From a checkpoint of a small sound classifier.
Data: trained on acted Russian speech (Dusha), 90.4 epochs.
Rows from block 6 of a small sound classifier, named by matrix and row number. Rows with one number belong to one channel. Each number is 128 + 24 x the weight over its row's rms, rounded and kept within 0 to 255. All counts start at 0. Numbers have three digits each. After the name is the row's rms in percent of the matrix's.
After each channel's rows are labels from the 100 clips, of 14976, where the channel reaches its largest size: "loudest" is the band of the loudest frequency at the time of the peak. Only what is clearly more common there than usual is listed. The data: acted Russian speech (Dusha).
# filt: filter width-3 conv, dilation 2 (model.blocks.6.filt.weight, 320x320x3, each kernel summed), inputs 270-319
# gate: gate width-3 conv, dilation 2 (model.blocks.6.gate.weight, 320x320x3, each kernel summed), inputs 270-319
# out: residual pointwise conv (model.blocks.6.out.weight, 320x320x1, transposed), outputs 270-319

filt.201 086:149115127152173144125120138128120095161157150125131128153160110170131153129122122113156171139157127146100162155093091108150148139156110173135140137125
gate.201 101:116124144144150111166092155096161119153119125114120149118117183115163156154138135110144136070171178110100147123132107121123157144135075094137067140099
out.201 071:136147095106133152124108137139164097158068109110103156103138142121121127151122164133130141159143171121104172117145127182134110165107101097123094131160
loudest: 500 to 1000 Hz

filt.106 083:167148145160123181131129135132146122125063099172110168113132136137124149107097133123128120146108167105152149145117135106139132123133121118117112127099
gate.106 106:136168117112129125148117161134191128132138099109137158104123168105145150140155150112149117083140157132113163125138132132148134143140114082158096134117
out.106 142:165150166154161153112122142149156101146110110124105156120158158163144135152139160119172155135123175089111156130120141140181124147156155109181120095133
loudest: 500 to 1000 Hz

filt.65 088:113146132162114124167098045129124139128144165121116141117107126089185109109104113144119127085118123189148117096156145101129133108136102115094096118114
gate.65 110:136163149143140125178094117119126114147129123114117150130129166133167135128129150123146138088144162105111151111151124133124148135111082062132068132122
out.65 161:073106114107087077108116120091125164088126194145130120118111095118122132105141104137087077128111106169165106116157120139084130095097129121088130124121
loudest: 500 to 1000 Hz

filt.148 101:104175133120120115125146108143108131115162148067136114139127120117136094152165137129119147067134137085124101088142135159146116116132151115138138117127
gate.148 095:113179163126135129174110125108136123140116132133147143134138151107185122139149151121133144054143149123118133089146120121156156146152102055149102132117
out.148 109:114167127169129150144129164103140091104089117130148207154166124098134134110097121068146138114135126126115144157093137093166110144164116131150105141081
loudest: 500 to 1000 Hz

filt.196 081:135118128128151123132105046090110107134131133061145126136128118127144085138157133128127136093157124140114108098149100167116145115135103085128118140126
gate.196 092:112152118099138105166106152109160134149117128100113140111116163097131134168174144141139120091155152122106147104166132157131137136114086085155064135122
out.196 068:136160146114119129124138094158063098156140075137137112144152134149133114121157192122155128105119112052143154111093122149138123129125116083144132167133
loudest: 4000 to 8000 Hz

filt.283 093:154144109125166147127135100131137119137149129137148111152127134143138161145126117105132138153163124153122121156100108133123145147132151156127151175108
gate.283 103:137155141121141134155109159119188127139135122086136153134125155123156146158169153109138131090169162110114148110163123149120158165126101076149095151106
out.283 105:132120184173128125137132145130119114142110128097128154132153124122138113128143158113155143131118160066118113171107098128194172122162126122175137092115
loudest: 500 to 1000 Hz

filt.20 078:093121143117102098125081126127117154134132119119139147082104115110132091108119140162119096117108123161134116083177131120110100088132086116119134092166
gate.20 104:138149125110152131153087147109173099159108100123125150101114169130150136160146163128147131102164153114099154125164107146129146152131087071170093132143
out.20 097:118158091094108144110150141102127160100110136161129167132116104106112161109114139114094104138123085160161130139126173110106103131098154137087143145120
loudest: 500 to 1000 Hz

filt.123 100:178176132106122167094189146146146127128156112128088115114147108183121170140126144138130141170102094106111150154127142129174127146147176129166156144129
gate.123 109:115168143125149121159104145123170097150114133122142172149130159116153135139139141107142138092157154110107156130153111140153159177151101082159105140104
out.123 098:129079093114119097115123090137119133107167147100125087155105111130113121114130095156111120150129115133144111097152133146107116087121130164114163116146
loudest: 500 to 1000 Hz